config.yaml
model: "sound classifier"
dataset: "acted Russian speech (Dusha)"
train_examples: 26041
gain_aug_db: 10
time_shift_ms: 100
n_mels: 64
hop_length: 160
input: "log_mel"
spec_augment: true
win_length: 512
targets: ["emotion"]
num_classes: 4
arch: "wavenet"
norm: "groupnorm"
weight_standardization: false
depths: [14]
kernel_size: 5
stem: "single"
widths: [128]
loss: "cross_entropy"
init: "kaiming_normal"
residual_init: "zero_last"
optimizer: "soap"
beta2: 0.99
lr: 0.0049
beta1: 0.95
shampoo_beta: 0.99
eps: 1e-08
precondition_frequency: 50
max_precond_dim: 1024
merge_dims: false
one_sided: false
adamw_lr_other_params: 0.0027
grad_clip: 3.0
steps: 20200
batch_size: 64
epochs: 49.6
lr_schedule: "poly"
final_lr_fraction: 0.01
warmup_steps: 600
weight_decay: 0.1
adamw_weight_decay_other_params: 0.05
Rows from block 5 of a small sound classifier, named by matrix and row number. Rows with one number belong to one channel. Each number is 128 + 24 x the weight over its row's rms, rounded and kept within 0 to 255. All counts start at 0. After the name is the row's rms in percent of the matrix's.
After each channel's rows are labels from the 100 clips, of 14976, where the channel reaches its largest size: "loudest" is the band of the loudest frequency at the time of the peak. Only what is clearly more common there than usual is listed. The data: acted Russian speech (Dusha). In brackets: how many of the 100, against the usual share in percent.
# filt: filter width-5 conv (model.blocks.5.filt.weight, 128x128x5, each kernel summed), inputs 0-127
# gate: gate width-5 conv (model.blocks.5.gate.weight, 128x128x5, each kernel summed), inputs 0-127
# out: residual pointwise conv (model.blocks.5.out.weight, 128x128x1, transposed), outputs 0-127

filt.37 108 [ 71 127 122 151 150 161 115  95 159 113 115  97 105 148 168 153 115 118  94 109  97 110 132  95 106 147 124 150 124 160 152  97 132 132 141 136 180 115 144  84 107 135 108 173  82 113 160  91  84  86 116  95 106 115 105 130 146 124 141 139 112 111 120  85 136 139 171 147 134  86  97 153 118 131 137 127 131 117  91 132 151 108 160 155 131 111 148 104 126 195 151 122 105 117 141 135 123 106  88 142 129 105 109 127 163  99 131 158 134 141 112 122 151 170  91 130 132 166 135 132 111 141 123 129 102 121 158 122]
gate.37 094 [167 157 127 148 135 116 164 120 150 149 157 132 109 101 111 137 114 124 169 145 134 131  94 161 123  92 144 124 147 141 134 152 121 140 153 145 107 102 155 147 110 113 168 168 136 125 136 162  91  98 110 131 153 145 138 138 177 158  80 144 138 169 190 140 163  69 120 144 173 107 139 156 155 107 109  75 142 118 150 136 127 125 165 115 102 109 121 120 121 143 155 105 138 123 124 135 117  78 152  84 156 145 132 174 122 125 105 138 138 136 130 145 125 120 187 138 125 137 132 137 108 120 127 144 116 169 111  93]
out.37 102 [ 99 138 115 116 156 132 117 133 103 119 178  66 118 140 149 138 144 142 105 125  71 131  73 124 135 144 142 126 133 123 106 149 138 153 148 139 174 127  73 108 114 120 118 120 120 137 168 128 123 166 111 113 112 127 113 130  92 105  69 129 136 149 170 158 162 139 126  83 174 115 114 140 175 109  89  80 108 107 112 150 126 122 127 134 134 130 169 115 151 165 112 107 132 138 110 113 155 109 111 115 151 118 151 102 133  93  96 111 136 107 106 124 124 123 118 102 109 147  69 136 145 121 118 138 107 148 153  85]
loudest: 250 to 500 Hz (42 vs 19.7); 500 to 1000 Hz (36 vs 8.7)

filt.24 107 [132  91 125 135 127 113 153 138  86 114 112 119 158 145  96 123 150 132  95  78 112 110 134  73 121 113 108 130 148 154 118  75 142 103  85 147 101 165 110 104  94 166 112 118 105 127  78 137 120 119 157 117 160 146 132 146 140  97 141 136 150 151 117 168 146 124 133 146 137 104 160 142  95 118 100 103  88 111  98 114 106  90 102 132 106  93 142 127 129 111 125 157 144 144 130 116 149 184 116 153 145  93 120 166  90  99 155 155 147 117 150 140 155 113 169 100 111 130 106 139  70 123 129 122 130 131 104 151]
gate.24 104 [114  98  88 173 100 132 101  69 161 112 104 164 144  97 142 118 154 132 168 140 145 122 144 131  83 103 134 124  99 119 122 168 120 109 137 161 145 116 137 118 105 119 105 125 109 131 113 108 106  87 163 125 126 121 115 121 131 146 120 202 116 162 104 153 139 112 123 103 127 112 174 125  96 151 131 102 100  93 117 151 111 143 136 152 129 100 108  76 112  91  99 145  96 133 185 113 113 122 110 148 107 107  86 129 100 151 108 123 137 143 100 151 142 143 121 151 135 143 128 142 141  91 117 100 113 100  93 100]
out.24 097 [140 160 178  90 111 159 110 195 121 136 104 103 122 112  96 126 111 127 107  95  84 109 127 121 160 120 135 136 159 155 150 154 139 167 119 119 117 134  78  95 107 147  83 164 155 120 169 147 137 166  89  96 105 140 127 114 100 111 122 111 123 154 143 152 138 165 133  94 120 139 152 174 116 152  85 145 121 113 130 120 133 127 161 111 156 102 127 114 137 126 111 156 138 163 128 136 122 137 151 150  90  95 145 159 124 143 145 127 117  99 152 165 102 131 137 123 122 147 150 113 162 127 126 162 106 149  91 172]
loudest: 250 to 500 Hz (63 vs 19.7); 500 to 1000 Hz (29 vs 8.7)

filt.58 099 [126 143 129 154 109 106 184 113 154 135 138 116 103 138 128 126  88 133 158 118 120 151 101 128 101 141 154 130 135 120 137 138 165 176 159 114 177 125 134 181 116 124 115 156 136 133 148 168 113 150 105  91 140 148 110 122 111 108  97 123 133 172 146 150 152 124 117 138 161 106  91 119 123 114 157 139 141  95 128 115 151 150 109  94 158  88 118 120 146  62 144 125  94  88 163 110 123 113 116 114 140 114 139 143 131 160 166 123 139 182 126 118  83 148 164 151 121 163 159 120 110  97 167 150 113 123 166 151]
gate.58 104 [101 106 118 143  95 112 117 126 155 134 171 152 112 145 140 159 123 124 158 158 124  89  91 106 112 146 128 123  88 146 118 149 122 151 154 147 152 134 136 109 126 130 153  77 150 106 145 114 127 110 181 189 134 176  91 109 124 113 113 160 101 139 136 158 165 116 117  87 135 133 156 127 103 115 113 101 121 135 110 154 113 137 122 137 106 105 140 129 146 136 124 113 132 142 116 144 128 179 137 153  83 196  96 144 152 119 105 136 168 118  75 120 145 133 158 117 112  77 131 111 168 123 123 130 148 100 126  86]
out.58 102 [142  93 107 139 143 124 113  68 144 114 150 134 119 153 135 113 157 145 114 103 106 134  87 117 135 130 127 144 151 137 132 121 103 170 157  90 133 114 116 123 161 148 128 152 120 153 158 107  88 121 130 134 151 157 122 105  96  85 136 107 124 129 128  72 127 120 139  93 118  93 118 129 126 126 139  72 114 140 147 122  69 106 129 150  96 109 127 108 129 178 151 118 138 111 139 138 102 119 152 162 130 143  66 176 111  89 152 106 130 134 117 157  47 119 136 102  96 136 121 169 153 131 151 135 118 130 122 115]
loudest: 250 to 500 Hz (52 vs 19.7)

filt.75 097 [137 100 139 107 130 110  76 152 149 118 102 138 116 124 119 103 123 121 127 131  79 100 120 146  79 145 139 104 142 128 147 135  72 124 110 134 139 127 140 134 202 138 147 113 134 112 149 160 141 191 162 154 148 139 147 144 156 135 141 146 145 139 174 135 186 151 150 124 130 146 157 125 124 151 133 121 168  95 101 121 164 133 125 141 105 174 137 128 138 116 161 131 108 138 163  84 108 148 158 112 164 136 118 119 127 122 134 110 119 142 152 142 158 114 120 178 113 133 125 153 101 118 192  99 157 101 107 123]
gate.75 092 [127 163 149 146 110  93 144 148  99 146 135 141 137 166 104 121 129 143 175 138 129 140  96 122 165 143 141 142  86 146 125 115 112 157 116 131 134 113 128  75 121 123 144 145 156 152 157 135 157 119 114 128 159 124 110 157 181 126 134 146 112 137 148 149 135 103 125 140 148 140 120 101 116  98 131 108 182 123 148 164 103  99 180 138 160 129 123 128 166  85 122 163 178 118 150 147 147 110  98  85 115 118  89  94 168 156 160  99 135 147 177 140 167 174 134  95 125  96 117 114 140 128  96 131 105 124 116 125]
out.75 093 [158 123 153 164 150 113 156 182 126 113 120 178 104  71 115  88 151 124 103 114 146 153 106 138 142 127 151 166 150 154 159 139 125 129 125 115 128 179 136 155 110 102 132 123 142  71 151 114 165 164 114  99 166 141 148 135 131 133 149  87 179 114 110 102 125 143 111 147 123 129 133  81 119 127 131  85 123 121 113 139 146 137 121 120  89 144  98 145 101 139  89 130 149 143 113  92  97 128  95  93 181 109 132 101 135 107 109 121 145 178 156 162 156 147 157 125 128 116 136 145 135 142 116 122 135 103 105 125]
loudest: 2000 to 4000 Hz (32 vs 2.4); 4000 to 8000 Hz (31 vs 7.6)

filt.11 092 [151 112 135 135 115 111 133  81 155 155 112 155 137 158  86 145 111 132 156 143 100 131 171 133  63 148 137 145  91 131 137 161 141 151 134 166 127 141 110 128 100 170 112 119 134 148 138 137 107 140 150 101 120 119 120 113 146 147  90 107 108 126 160 116 162 150 153 140 116 131 131 144  92 175 115 128 140  98 139 140  86 185 114  74 102 140 103 138 131 149 152 138 142 122  91 136 126 112 181 111 117 164 123  94 119 183 141 126 164 171 151 110 115 134 139  82  95 119 156 113 130  99 105 138 124 109 108 138]
gate.11 089 [145 105 153 125 116 171 135 149 147 172 123 117  75 123 147 118 107 118 145 148 166 119 131 128 140 120 143 113 165 149 111 126 123 117 111 116 154 132 145 121 157 151 121 163 177 156 130 155 114 138 129 146 112 138 171 165 145 116 167 155 180 133 122 129  83 138 147 126 107 146 132 119 120 123 148 169 150 155 106 170  86 166 134 125 107 145 151 121 106 133 170 160 140 142 155 154 131 126 129 132 113 139 105  78 110 187 107 170 109 124 174 149 136 177 151 138 135 112 101 137 101  92 146 111  92  94 154 118]
out.11 103 [148 129 106 141 113 183  69 131 142 100 113 120 115 154 101 111 128 150 122 137 162  86 127 166 153 115 168 151 121 160 116  79 140 148 125 149 129 136 164 144 149 137  54 119 155  94 164 161 147 151 141 111 116 126 120 161 171 120 118 154 108 134 111 129 140 115 154 153 133 100 156 120 141  95 136 116 120 111 100  92 154  65 143 139 131 115 118 150  84  98 143 122 104 103 103 111 129 155 116 136 157 134 151 153 121 107 149 148 169 112 135 159 135  96 119  94 147 133 133 107 140 114 158 151 132 161  99 127]
loudest: 4000 to 8000 Hz (40 vs 7.6); 2000 to 4000 Hz (25 vs 2.4)

filt.84 102 [138 157 115 163 105 135 108 117 135 111 127 136 164 139 127 133 138  97 120 120 137 118 163 187 168 131  97 143 149 127  90 136 110 146 135 132 107 127  90 139  70 125 146  88 172 156 113 170 154 138 148  93 121 141 122 104 148 108 133  95 125 114 116 114 144  93 161  92 142 116 150 131 149 165 142 123 133 162  87 121 133 159 117 119 110 140 175 111 132 102 148 138 118 185 105 147 103 130 123 127 142 119 138 139 156  81 128 146 142 135  91  97 158  88 133 135 138 122  55  87 112 127  94 136 145 143  92 143]
gate.84 093 [115 134 133 104 128 146 109 104 163 117 143 131 104 151 143 112 136 117  92 186 137 131 124  64 136 124 164  94 173 111 102 123 137 125 145 124 127 101 114 134 149 160 125 122 100 118  99 137  85 116 116 156 116 115 116 117 118 129 159 137  84 128 109 145 150 146 174 149  82 174 139 105 147 132 169 124 126 103 169 160  68 145 102 177 159 157  94 136 164 154 138  98 147 136 102  94 121 133 129 149 117 120 120 142 104  76 125 148  92 141 100 136 117 170 156 116 132 105 132 144 115 125 110 115 121 168 136 141]
out.84 102 [143 106  96 144 117 155 122 147 106 185 139 124 109 173 132 124 129 168 108 149  98 147 146  84 105 115 114 112 110 120  90 119 106 153 132 142 125 106 136 140 140 112  84 160 158 127 136 125 140 135 157 150 130 120 124  59 138 127  87 157 131 144 121 161 129 149 106 101 138 141 122 108 176 114 125 144 117  81 176 121 158 112 151 126 126 167 128  73 143 123 126 108 141 148 141  71 125 107 110 133  93 105  90 165 107 137 123 124 101  70 125 133 149 168 151  90  97 138 133 154 122 122 137 149 121 132 128  94]
loudest: 4000 to 8000 Hz (57 vs 7.6)

filt.59 109 [152 134 175  86 127 169 102 110 111 123 171 102 103 139 123  93 119 151 116 126 166 140 164 125 133 140 142 129 125 117 110 124 127 110 101 139 143 125 138  95  93 149 139 131 121  69 114 162 149 119 105 123 104 143 143 155 130 149 177 167 166 132 183 173 138 129 173 132 147 123 104  99 113 107  68 144 120 132 144 102 123 135 133 163 117 140 104 128  89 118 160 145 171 129 155 120 136 163 123  71 140 119 139 155 145 119 140 117 108 137 173 121 123 144 128 127  73 149 136 161 132 145 109 119 150  99 159 124]
gate.59 110 [153 158  94  86 120  93 147 129  87 134  93 135 114 154  89 160 104 128 139 137 110 133 121 119 116  90 107 140  94 156 160  95 130 107 143 143 116 112 111 148 164 118 157 101 116 121  91 160 132 106 111 126 156 141 120 178 142  91 120 173 103  88 122 166 165 168 129 161 116 160 145  99 180 116 164 118 120 156 135 146 157 117 152 133 122 125 142 142 122 149 113 108 106 146 179 105 137 116 137 145 135 122  96  93 137  66 132 110 121 121 146 123 171 130 112 140 120 140 125 125 140  93 110 144 122  91  97  94]
out.59 103 [ 89 117 139 134 140 141 118 149 179 135 125 129 138 185 106 160 148 120 123 149 147 155 122 110 138 121 153 149 107 137 137 165 142 108 138 177 144 133 103 156 108 132 161 161 112 114 123 156 110 102 119 162 171 116 106 130 103 126 126 125 132 118 154 159 134 140 159 137 141 149 132 145 119  68 104 131 100 122 124  69 180 127 131 115 145 111 153 132  93 119 153 150 153 157  99 130 111 112  97  97 134 106 171 157 136 161 130 120  95 106 128 163  91 179 186 147 106 103 136 146 110 142  92 133 152 133 129 161]
loudest: 4000 to 8000 Hz (44 vs 7.6)