{
  "input": "log_mel",
  "arch": "wavenet",
  "residual_init": "zero_last",
  "final_lr_fraction": 0.01,
  "adamw_weight_decay_other_params": 0.05
}
Rows from block 10 of a small sound classifier, named by matrix and row number. Rows with one number belong to one channel. Each number is 200 + 20 x the weight over its row's rms, rounded and kept within 0 to 999. All counts start at 0.
After each channel's rows are labels from the 100 clips, of 14976, where the channel reaches its largest size: "strongest on" is what is common among them. Only what is clearly more common there than usual is listed. The data: acted Russian speech (Dusha).
# filt: filter width-5 conv (model.blocks.10.filt.weight, 128x128x5, each kernel summed), inputs 0-127
# gate: gate width-5 conv (model.blocks.10.gate.weight, 128x128x5, each kernel summed), inputs 0-127
# out: residual pointwise conv (model.blocks.10.out.weight, 128x128x1, transposed), outputs 0-127

filt.92,193,171,214,192,226,220,165,182,219,196,183,176,206,226,189,192,227,181,214,193,213,231,174,243,196,178,210,191,223,194,223,218,176,189,197,222,192,216,196,225,160,202,226,170,210,173,199,148,177,194,222,212,213,217,199,207,231,184,201,177,239,226,221,196,209,190,203,205,218,214,188,211,204,177,196,195,200,203,205,208,200,177,159,211,137,230,212,181,181,168,211,216,204,205,190,213,225,195,219,196,170,178,219,186,220,231,246,188,180,220,189,194,195,213,204,210,216,215,227,189,220,205,160,217,198,212,205,213
gate.92,178,198,198,180,174,210,239,210,207,224,176,230,172,216,230,226,172,225,204,188,214,205,200,201,246,207,210,202,194,216,185,180,180,186,255,233,206,193,185,206,233,181,194,199,172,190,187,225,190,221,232,206,194,199,216,209,185,172,221,224,175,201,172,209,233,199,200,214,209,195,220,208,212,186,207,183,211,206,210,242,191,219,201,208,178,222,226,192,197,215,190,205,209,186,211,214,176,194,160,188,179,161,167,181,242,202,195,194,195,163,180,190,190,243,222,202,181,175,178,225,164,221,197,222,198,218,191,187
out.92,206,197,227,192,224,186,227,217,195,183,212,215,194,230,177,220,212,159,169,223,206,201,199,223,160,195,199,213,242,196,175,226,208,216,180,237,193,213,225,195,193,213,201,191,234,221,216,195,146,255,211,196,203,194,196,197,183,194,199,186,223,208,215,235,212,193,222,198,202,180,185,192,175,206,217,192,219,220,175,221,229,227,198,184,199,225,165,189,195,207,179,167,201,175,176,189,203,223,202,179,180,216,267,211,198,182,182,177,195,202,219,193,197,217,155,194,186,190,191,198,199,199,176,233,207,216,201,203
strongest on: emotion: positive

filt.11,203,237,199,194,167,177,207,214,181,224,203,195,204,232,222,202,170,202,251,221,216,218,196,198,215,198,189,214,161,168,205,221,227,211,196,214,209,185,188,209,222,188,190,235,221,202,166,209,200,207,266,228,197,235,178,191,211,193,199,210,221,196,199,191,181,217,178,199,213,210,203,182,195,239,205,195,197,211,186,219,262,185,148,203,190,206,204,217,212,191,208,186,229,221,242,197,204,187,197,183,214,226,250,201,206,208,214,179,218,179,199,213,217,202,195,180,209,207,197,236,176,191,194,199,172,191,202,188
gate.11,190,239,199,227,163,209,231,201,185,225,201,220,226,201,202,183,196,248,196,203,196,201,171,192,223,191,233,182,163,225,236,191,195,222,208,195,208,205,206,207,192,196,164,194,201,176,211,208,208,204,207,165,210,189,191,205,204,219,200,208,228,182,189,159,200,161,173,228,220,183,254,179,196,205,189,165,212,219,229,206,179,156,182,191,164,174,190,195,210,189,191,199,215,187,192,161,184,213,192,212,214,204,201,179,181,217,192,201,162,170,205,209,174,207,190,193,182,216,172,193,197,195,173,209,189,178,215,155
out.11,240,206,226,200,227,194,203,179,194,202,209,195,221,223,192,193,187,197,191,220,203,220,218,193,215,193,162,181,244,205,162,183,224,194,212,219,187,211,171,217,216,208,202,214,197,221,203,193,187,198,222,219,191,170,208,217,206,218,189,184,218,195,191,185,193,177,209,224,218,186,207,188,198,200,238,201,203,193,204,176,212,179,206,182,198,198,224,206,222,207,248,227,201,185,256,213,194,231,218,156,221,199,179,240,205,249,183,212,209,193,184,214,174,234,183,195,182,191,191,241,229,204,247,214,246,205,189,209
strongest on: emotion: positive

filt.124,184,189,218,176,176,184,235,203,188,211,203,179,191,201,190,164,187,215,179,221,245,205,213,207,193,187,203,234,222,181,226,200,205,195,193,217,211,168,194,161,195,199,186,176,177,188,192,208,192,223,205,203,205,213,180,199,185,208,257,185,191,208,218,189,229,189,206,181,184,199,176,176,233,207,200,209,179,183,212,204,143,223,201,188,228,179,179,160,186,190,178,194,229,219,208,204,199,202,191,258,209,182,168,242,217,189,201,193,218,182,164,213,196,202,203,177,190,165,182,190,168,205,173,173,212,176,216,192
gate.124,242,188,198,203,187,183,224,179,186,178,197,205,234,180,204,210,197,215,225,224,189,200,218,201,207,165,185,217,183,179,226,188,187,213,196,168,180,177,208,200,171,171,193,221,141,185,193,230,194,247,195,195,200,232,212,184,216,235,192,209,209,224,200,217,203,186,201,248,211,233,197,178,149,214,168,206,166,209,220,234,194,184,214,211,213,201,182,231,205,169,202,223,191,193,187,199,189,186,208,196,212,222,206,180,189,196,202,224,178,194,191,161,215,192,182,201,178,186,212,204,197,195,193,235,169,244,203,190
out.124,232,211,226,152,189,227,241,231,222,211,187,154,179,179,223,191,215,190,201,212,208,194,182,202,197,213,206,198,225,230,205,191,183,174,174,179,171,206,231,154,201,217,209,228,183,207,200,193,180,173,186,216,228,194,201,217,235,174,236,204,188,209,250,202,228,170,200,180,181,215,179,232,201,218,209,209,200,203,171,157,185,201,170,183,181,173,200,186,194,231,198,182,181,231,164,188,200,199,201,197,226,176,188,204,186,181,202,214,218,199,200,196,216,220,202,213,173,202,200,197,207,177,191,202,213,183,178,219
strongest on: emotion: positive

filt.42,215,191,178,208,205,217,188,213,191,222,196,198,206,219,189,206,193,212,220,211,208,191,190,192,226,213,214,215,215,185,190,207,187,189,177,175,194,215,181,200,223,185,199,198,218,250,216,215,164,179,250,206,232,185,195,199,196,179,229,205,228,249,200,182,183,199,236,199,212,224,203,187,240,195,216,190,219,194,260,194,202,220,201,226,178,228,198,204,239,223,198,210,204,195,188,199,184,149,204,191,215,186,176,207,245,207,189,201,185,218,197,179,215,207,180,213,205,213,198,211,184,152,247,242,209,190,212,174
gate.42,219,200,215,191,195,225,215,188,170,185,235,182,182,216,165,208,185,218,199,206,258,197,193,177,231,226,199,179,171,167,206,214,219,153,198,256,188,199,188,212,219,192,193,209,214,242,206,202,186,204,225,203,194,198,196,200,173,214,185,232,194,172,180,193,208,153,162,199,250,189,218,186,207,207,193,189,221,220,181,197,216,182,177,205,183,199,217,225,210,201,175,206,205,237,203,219,199,169,207,232,212,180,213,190,203,207,238,227,206,172,190,181,201,218,177,228,197,210,203,188,214,197,230,221,202,193,186,199
out.42,215,230,192,223,253,257,203,169,208,239,197,187,216,214,188,194,206,230,200,194,184,193,246,196,213,172,166,166,199,181,189,183,181,203,177,211,162,167,224,198,205,196,211,203,212,177,204,209,190,223,215,206,232,232,190,248,212,207,197,217,215,225,194,174,192,215,181,226,220,206,208,179,177,198,220,195,191,166,184,156,201,192,200,220,223,209,194,216,221,160,206,181,175,198,180,202,200,182,198,187,204,217,208,196,210,189,197,228,205,212,192,210,175,180,203,213,180,218,213,199,158,201,163,198,221,219,202,192
strongest on: emotion: positive

filt.36,220,218,171,236,232,162,189,195,212,195,182,194,235,229,184,197,189,186,187,198,199,204,233,204,233,213,203,206,233,164,185,169,204,225,240,237,210,204,202,180,206,183,192,197,188,209,208,219,213,205,223,196,203,207,204,205,195,219,179,203,208,187,219,207,203,205,173,213,214,223,218,211,215,195,212,211,153,177,233,199,192,182,214,210,237,238,237,180,223,254,185,184,213,200,237,190,161,232,191,205,216,191,192,198,231,191,207,229,185,204,215,223,213,178,232,192,215,218,184,190,202,222,229,188,209,233,214,189
gate.36,147,195,196,210,205,211,204,208,227,234,214,218,225,179,187,199,219,221,214,222,190,196,203,219,232,200,193,221,211,231,188,201,190,214,202,211,196,221,198,246,226,209,162,203,188,214,190,196,195,197,212,207,181,201,185,218,233,200,169,216,201,198,200,176,204,200,187,202,177,250,191,236,209,182,173,165,214,187,193,176,223,205,176,199,194,185,173,174,206,220,204,149,199,185,225,218,184,215,200,234,230,202,182,184,218,173,210,162,211,221,158,210,182,204,187,199,196,219,254,219,202,199,220,188,177,212,218,167
out.36,203,218,224,193,183,239,176,196,198,207,189,195,148,195,209,166,232,171,217,211,182,163,222,205,184,206,187,216,198,214,198,213,183,247,195,191,209,223,209,220,206,210,186,239,231,159,214,235,206,211,190,202,197,191,206,182,250,190,204,173,200,262,237,195,220,204,203,219,175,201,198,183,192,244,191,219,196,214,199,170,188,210,201,186,196,217,225,194,209,164,167,216,181,193,220,195,170,196,185,221,205,226,174,191,215,184,223,204,212,189,187,181,180,190,204,221,210,185,202,194,206,199,186,208,168,211,178,231
strongest on: emotion: positive

filt.62,198,242,204,195,228,213,172,200,209,197,204,214,151,226,198,203,215,164,175,220,222,190,226,164,224,166,194,244,207,210,187,224,189,225,232,170,186,200,185,242,210,214,191,243,224,217,213,197,224,224,207,192,197,197,212,183,206,216,196,193,184,226,174,206,209,237,195,198,189,171,203,182,185,209,185,206,223,163,172,170,236,202,203,191,200,230,175,239,198,202,212,192,175,213,190,203,201,176,213,223,218,216,232,198,193,210,205,208,193,203,185,210,173,176,202,240,221,183,205,184,227,221,206,209,206,235,206,206
gate.62,159,220,196,191,183,168,195,216,199,214,206,193,208,183,234,236,179,200,214,213,209,187,185,210,211,226,205,143,182,184,214,237,190,164,205,188,220,180,184,191,210,166,188,169,211,197,204,244,210,203,206,185,191,185,210,193,235,207,187,195,201,185,193,239,210,187,215,220,187,241,224,180,191,196,221,199,223,191,223,202,203,219,214,198,220,183,217,218,230,205,187,181,234,180,200,173,198,194,202,240,223,238,205,190,194,170,225,228,188,225,196,211,209,182,185,187,190,225,209,242,163,197,194,176,228,224,179,177
out.62,172,179,207,238,209,235,204,242,220,190,209,144,190,164,229,192,194,185,182,196,192,182,179,207,210,199,231,220,160,188,166,240,216,223,226,204,187,230,212,178,223,216,205,190,197,190,218,182,185,180,204,197,175,210,210,194,214,202,174,213,196,185,207,227,199,168,201,199,197,202,192,211,158,205,195,215,180,201,214,176,201,204,216,213,183,168,190,231,204,200,189,173,201,204,206,218,181,183,207,210,207,199,222,248,215,188,226,205,245,231,194,214,193,228,219,215,228,225,167,196,233,172,182,177,217,188,195,192
strongest on: emotion: positive

filt.17,228,192,210,208,205,212,175,205,186,213,174,190,201,127,151,195,213,189,152,180,179,216,197,188,191,149,186,199,182,186,199,195,220,193,182,166,229,218,209,201,174,217,195,255,210,203,202,194,202,200,191,191,208,212,205,198,187,205,212,156,208,216,195,189,193,213,191,200,195,237,172,246,180,224,179,203,221,217,175,154,217,173,210,213,160,206,219,184,206,215,166,194,250,190,221,218,193,188,212,187,213,223,201,188,193,204,203,177,201,200,218,215,179,219,215,204,199,201,202,211,191,186,183,183,196,205,202,187
gate.17,195,195,217,204,220,228,167,147,234,194,164,190,215,198,202,207,188,223,176,180,187,218,193,184,217,177,212,187,205,229,163,216,228,218,205,191,197,175,212,193,241,192,200,206,199,162,205,171,227,213,211,216,192,256,214,239,209,183,196,184,145,179,199,217,214,217,191,202,194,184,211,186,218,219,250,171,189,186,224,194,197,198,201,195,222,196,208,206,204,177,172,223,177,189,194,208,200,209,189,200,212,205,193,204,190,193,214,229,193,225,169,208,207,225,245,183,209,184,218,193,233,184,227,207,189,191,175,228
out.17,207,201,214,199,181,214,178,174,184,227,176,196,238,218,197,180,198,225,221,204,192,188,209,198,176,227,206,214,206,233,208,181,239,196,199,228,203,195,227,202,163,176,192,188,193,201,240,217,205,183,173,193,200,216,192,212,194,235,196,189,218,229,177,223,183,182,191,173,146,231,179,214,182,182,183,203,216,184,171,185,169,138,198,232,189,181,193,186,202,250,206,207,166,196,194,199,217,174,224,212,178,203,229,186,210,185,170,194,199,208,214,223,213,197,208,217,196,217,211,245,188,189,192,201,202,176,225,201
strongest on: emotion: angry

filt.102,184,215,226,153,200,185,184,234,203,213,175,194,192,193,206,223,184,216,196,194,200,224,174,206,159,217,214,225,233,216,186,207,180,212,187,204,170,179,187,220,159,209,209,179,218,192,229,185,192,240,217,215,232,205,215,180,226,207,214,201,204,218,194,213,181,228,206,167,192,206,221,215,185,208,198,204,191,159,175,161,230,167,195,207,216,191,186,200,172,202,229,202,194,190,185,186,221,161,208,226,215,188,182,200,221,212,221,224,202,211,228,198,224,206,183,208,186,166,236,220,181,221,220,194,146,194,199,182
gate.102,179,212,187,170,194,180,213,208,195,190,197,158,158,200,178,216,200,214,233,199,233,200,171,201,213,215,182,197,200,198,196,226,194,247,217,225,212,225,219,199,202,196,162,200,178,158,205,223,172,206,204,180,222,193,213,191,208,218,225,188,177,231,203,206,205,195,188,199,213,222,186,172,221,204,200,282,185,188,223,196,163,173,197,226,197,209,206,203,197,191,205,164,194,177,192,184,169,211,201,210,163,209,189,198,191,178,183,240,221,183,207,187,173,218,206,208,171,197,216,203,164,183,189,178,187,204,224,187
out.102,225,210,195,187,225,198,194,189,200,195,228,193,198,175,196,212,208,183,179,182,210,169,216,225,204,187,192,185,208,206,190,196,236,201,195,198,193,184,166,203,197,226,213,176,226,207,206,191,146,154,219,233,219,232,219,213,196,215,174,190,204,220,210,204,192,190,178,201,211,167,178,204,221,193,229,221,224,195,198,211,196,213,159,183,200,164,153,218,178,183,240,232,234,221,205,225,210,202,218,202,153,188,167,188,206,211,231,196,231,184,216,193,173,211,185,210,185,198,234,185,172,170,215,182,231,198,195,198
strongest on: emotion: positive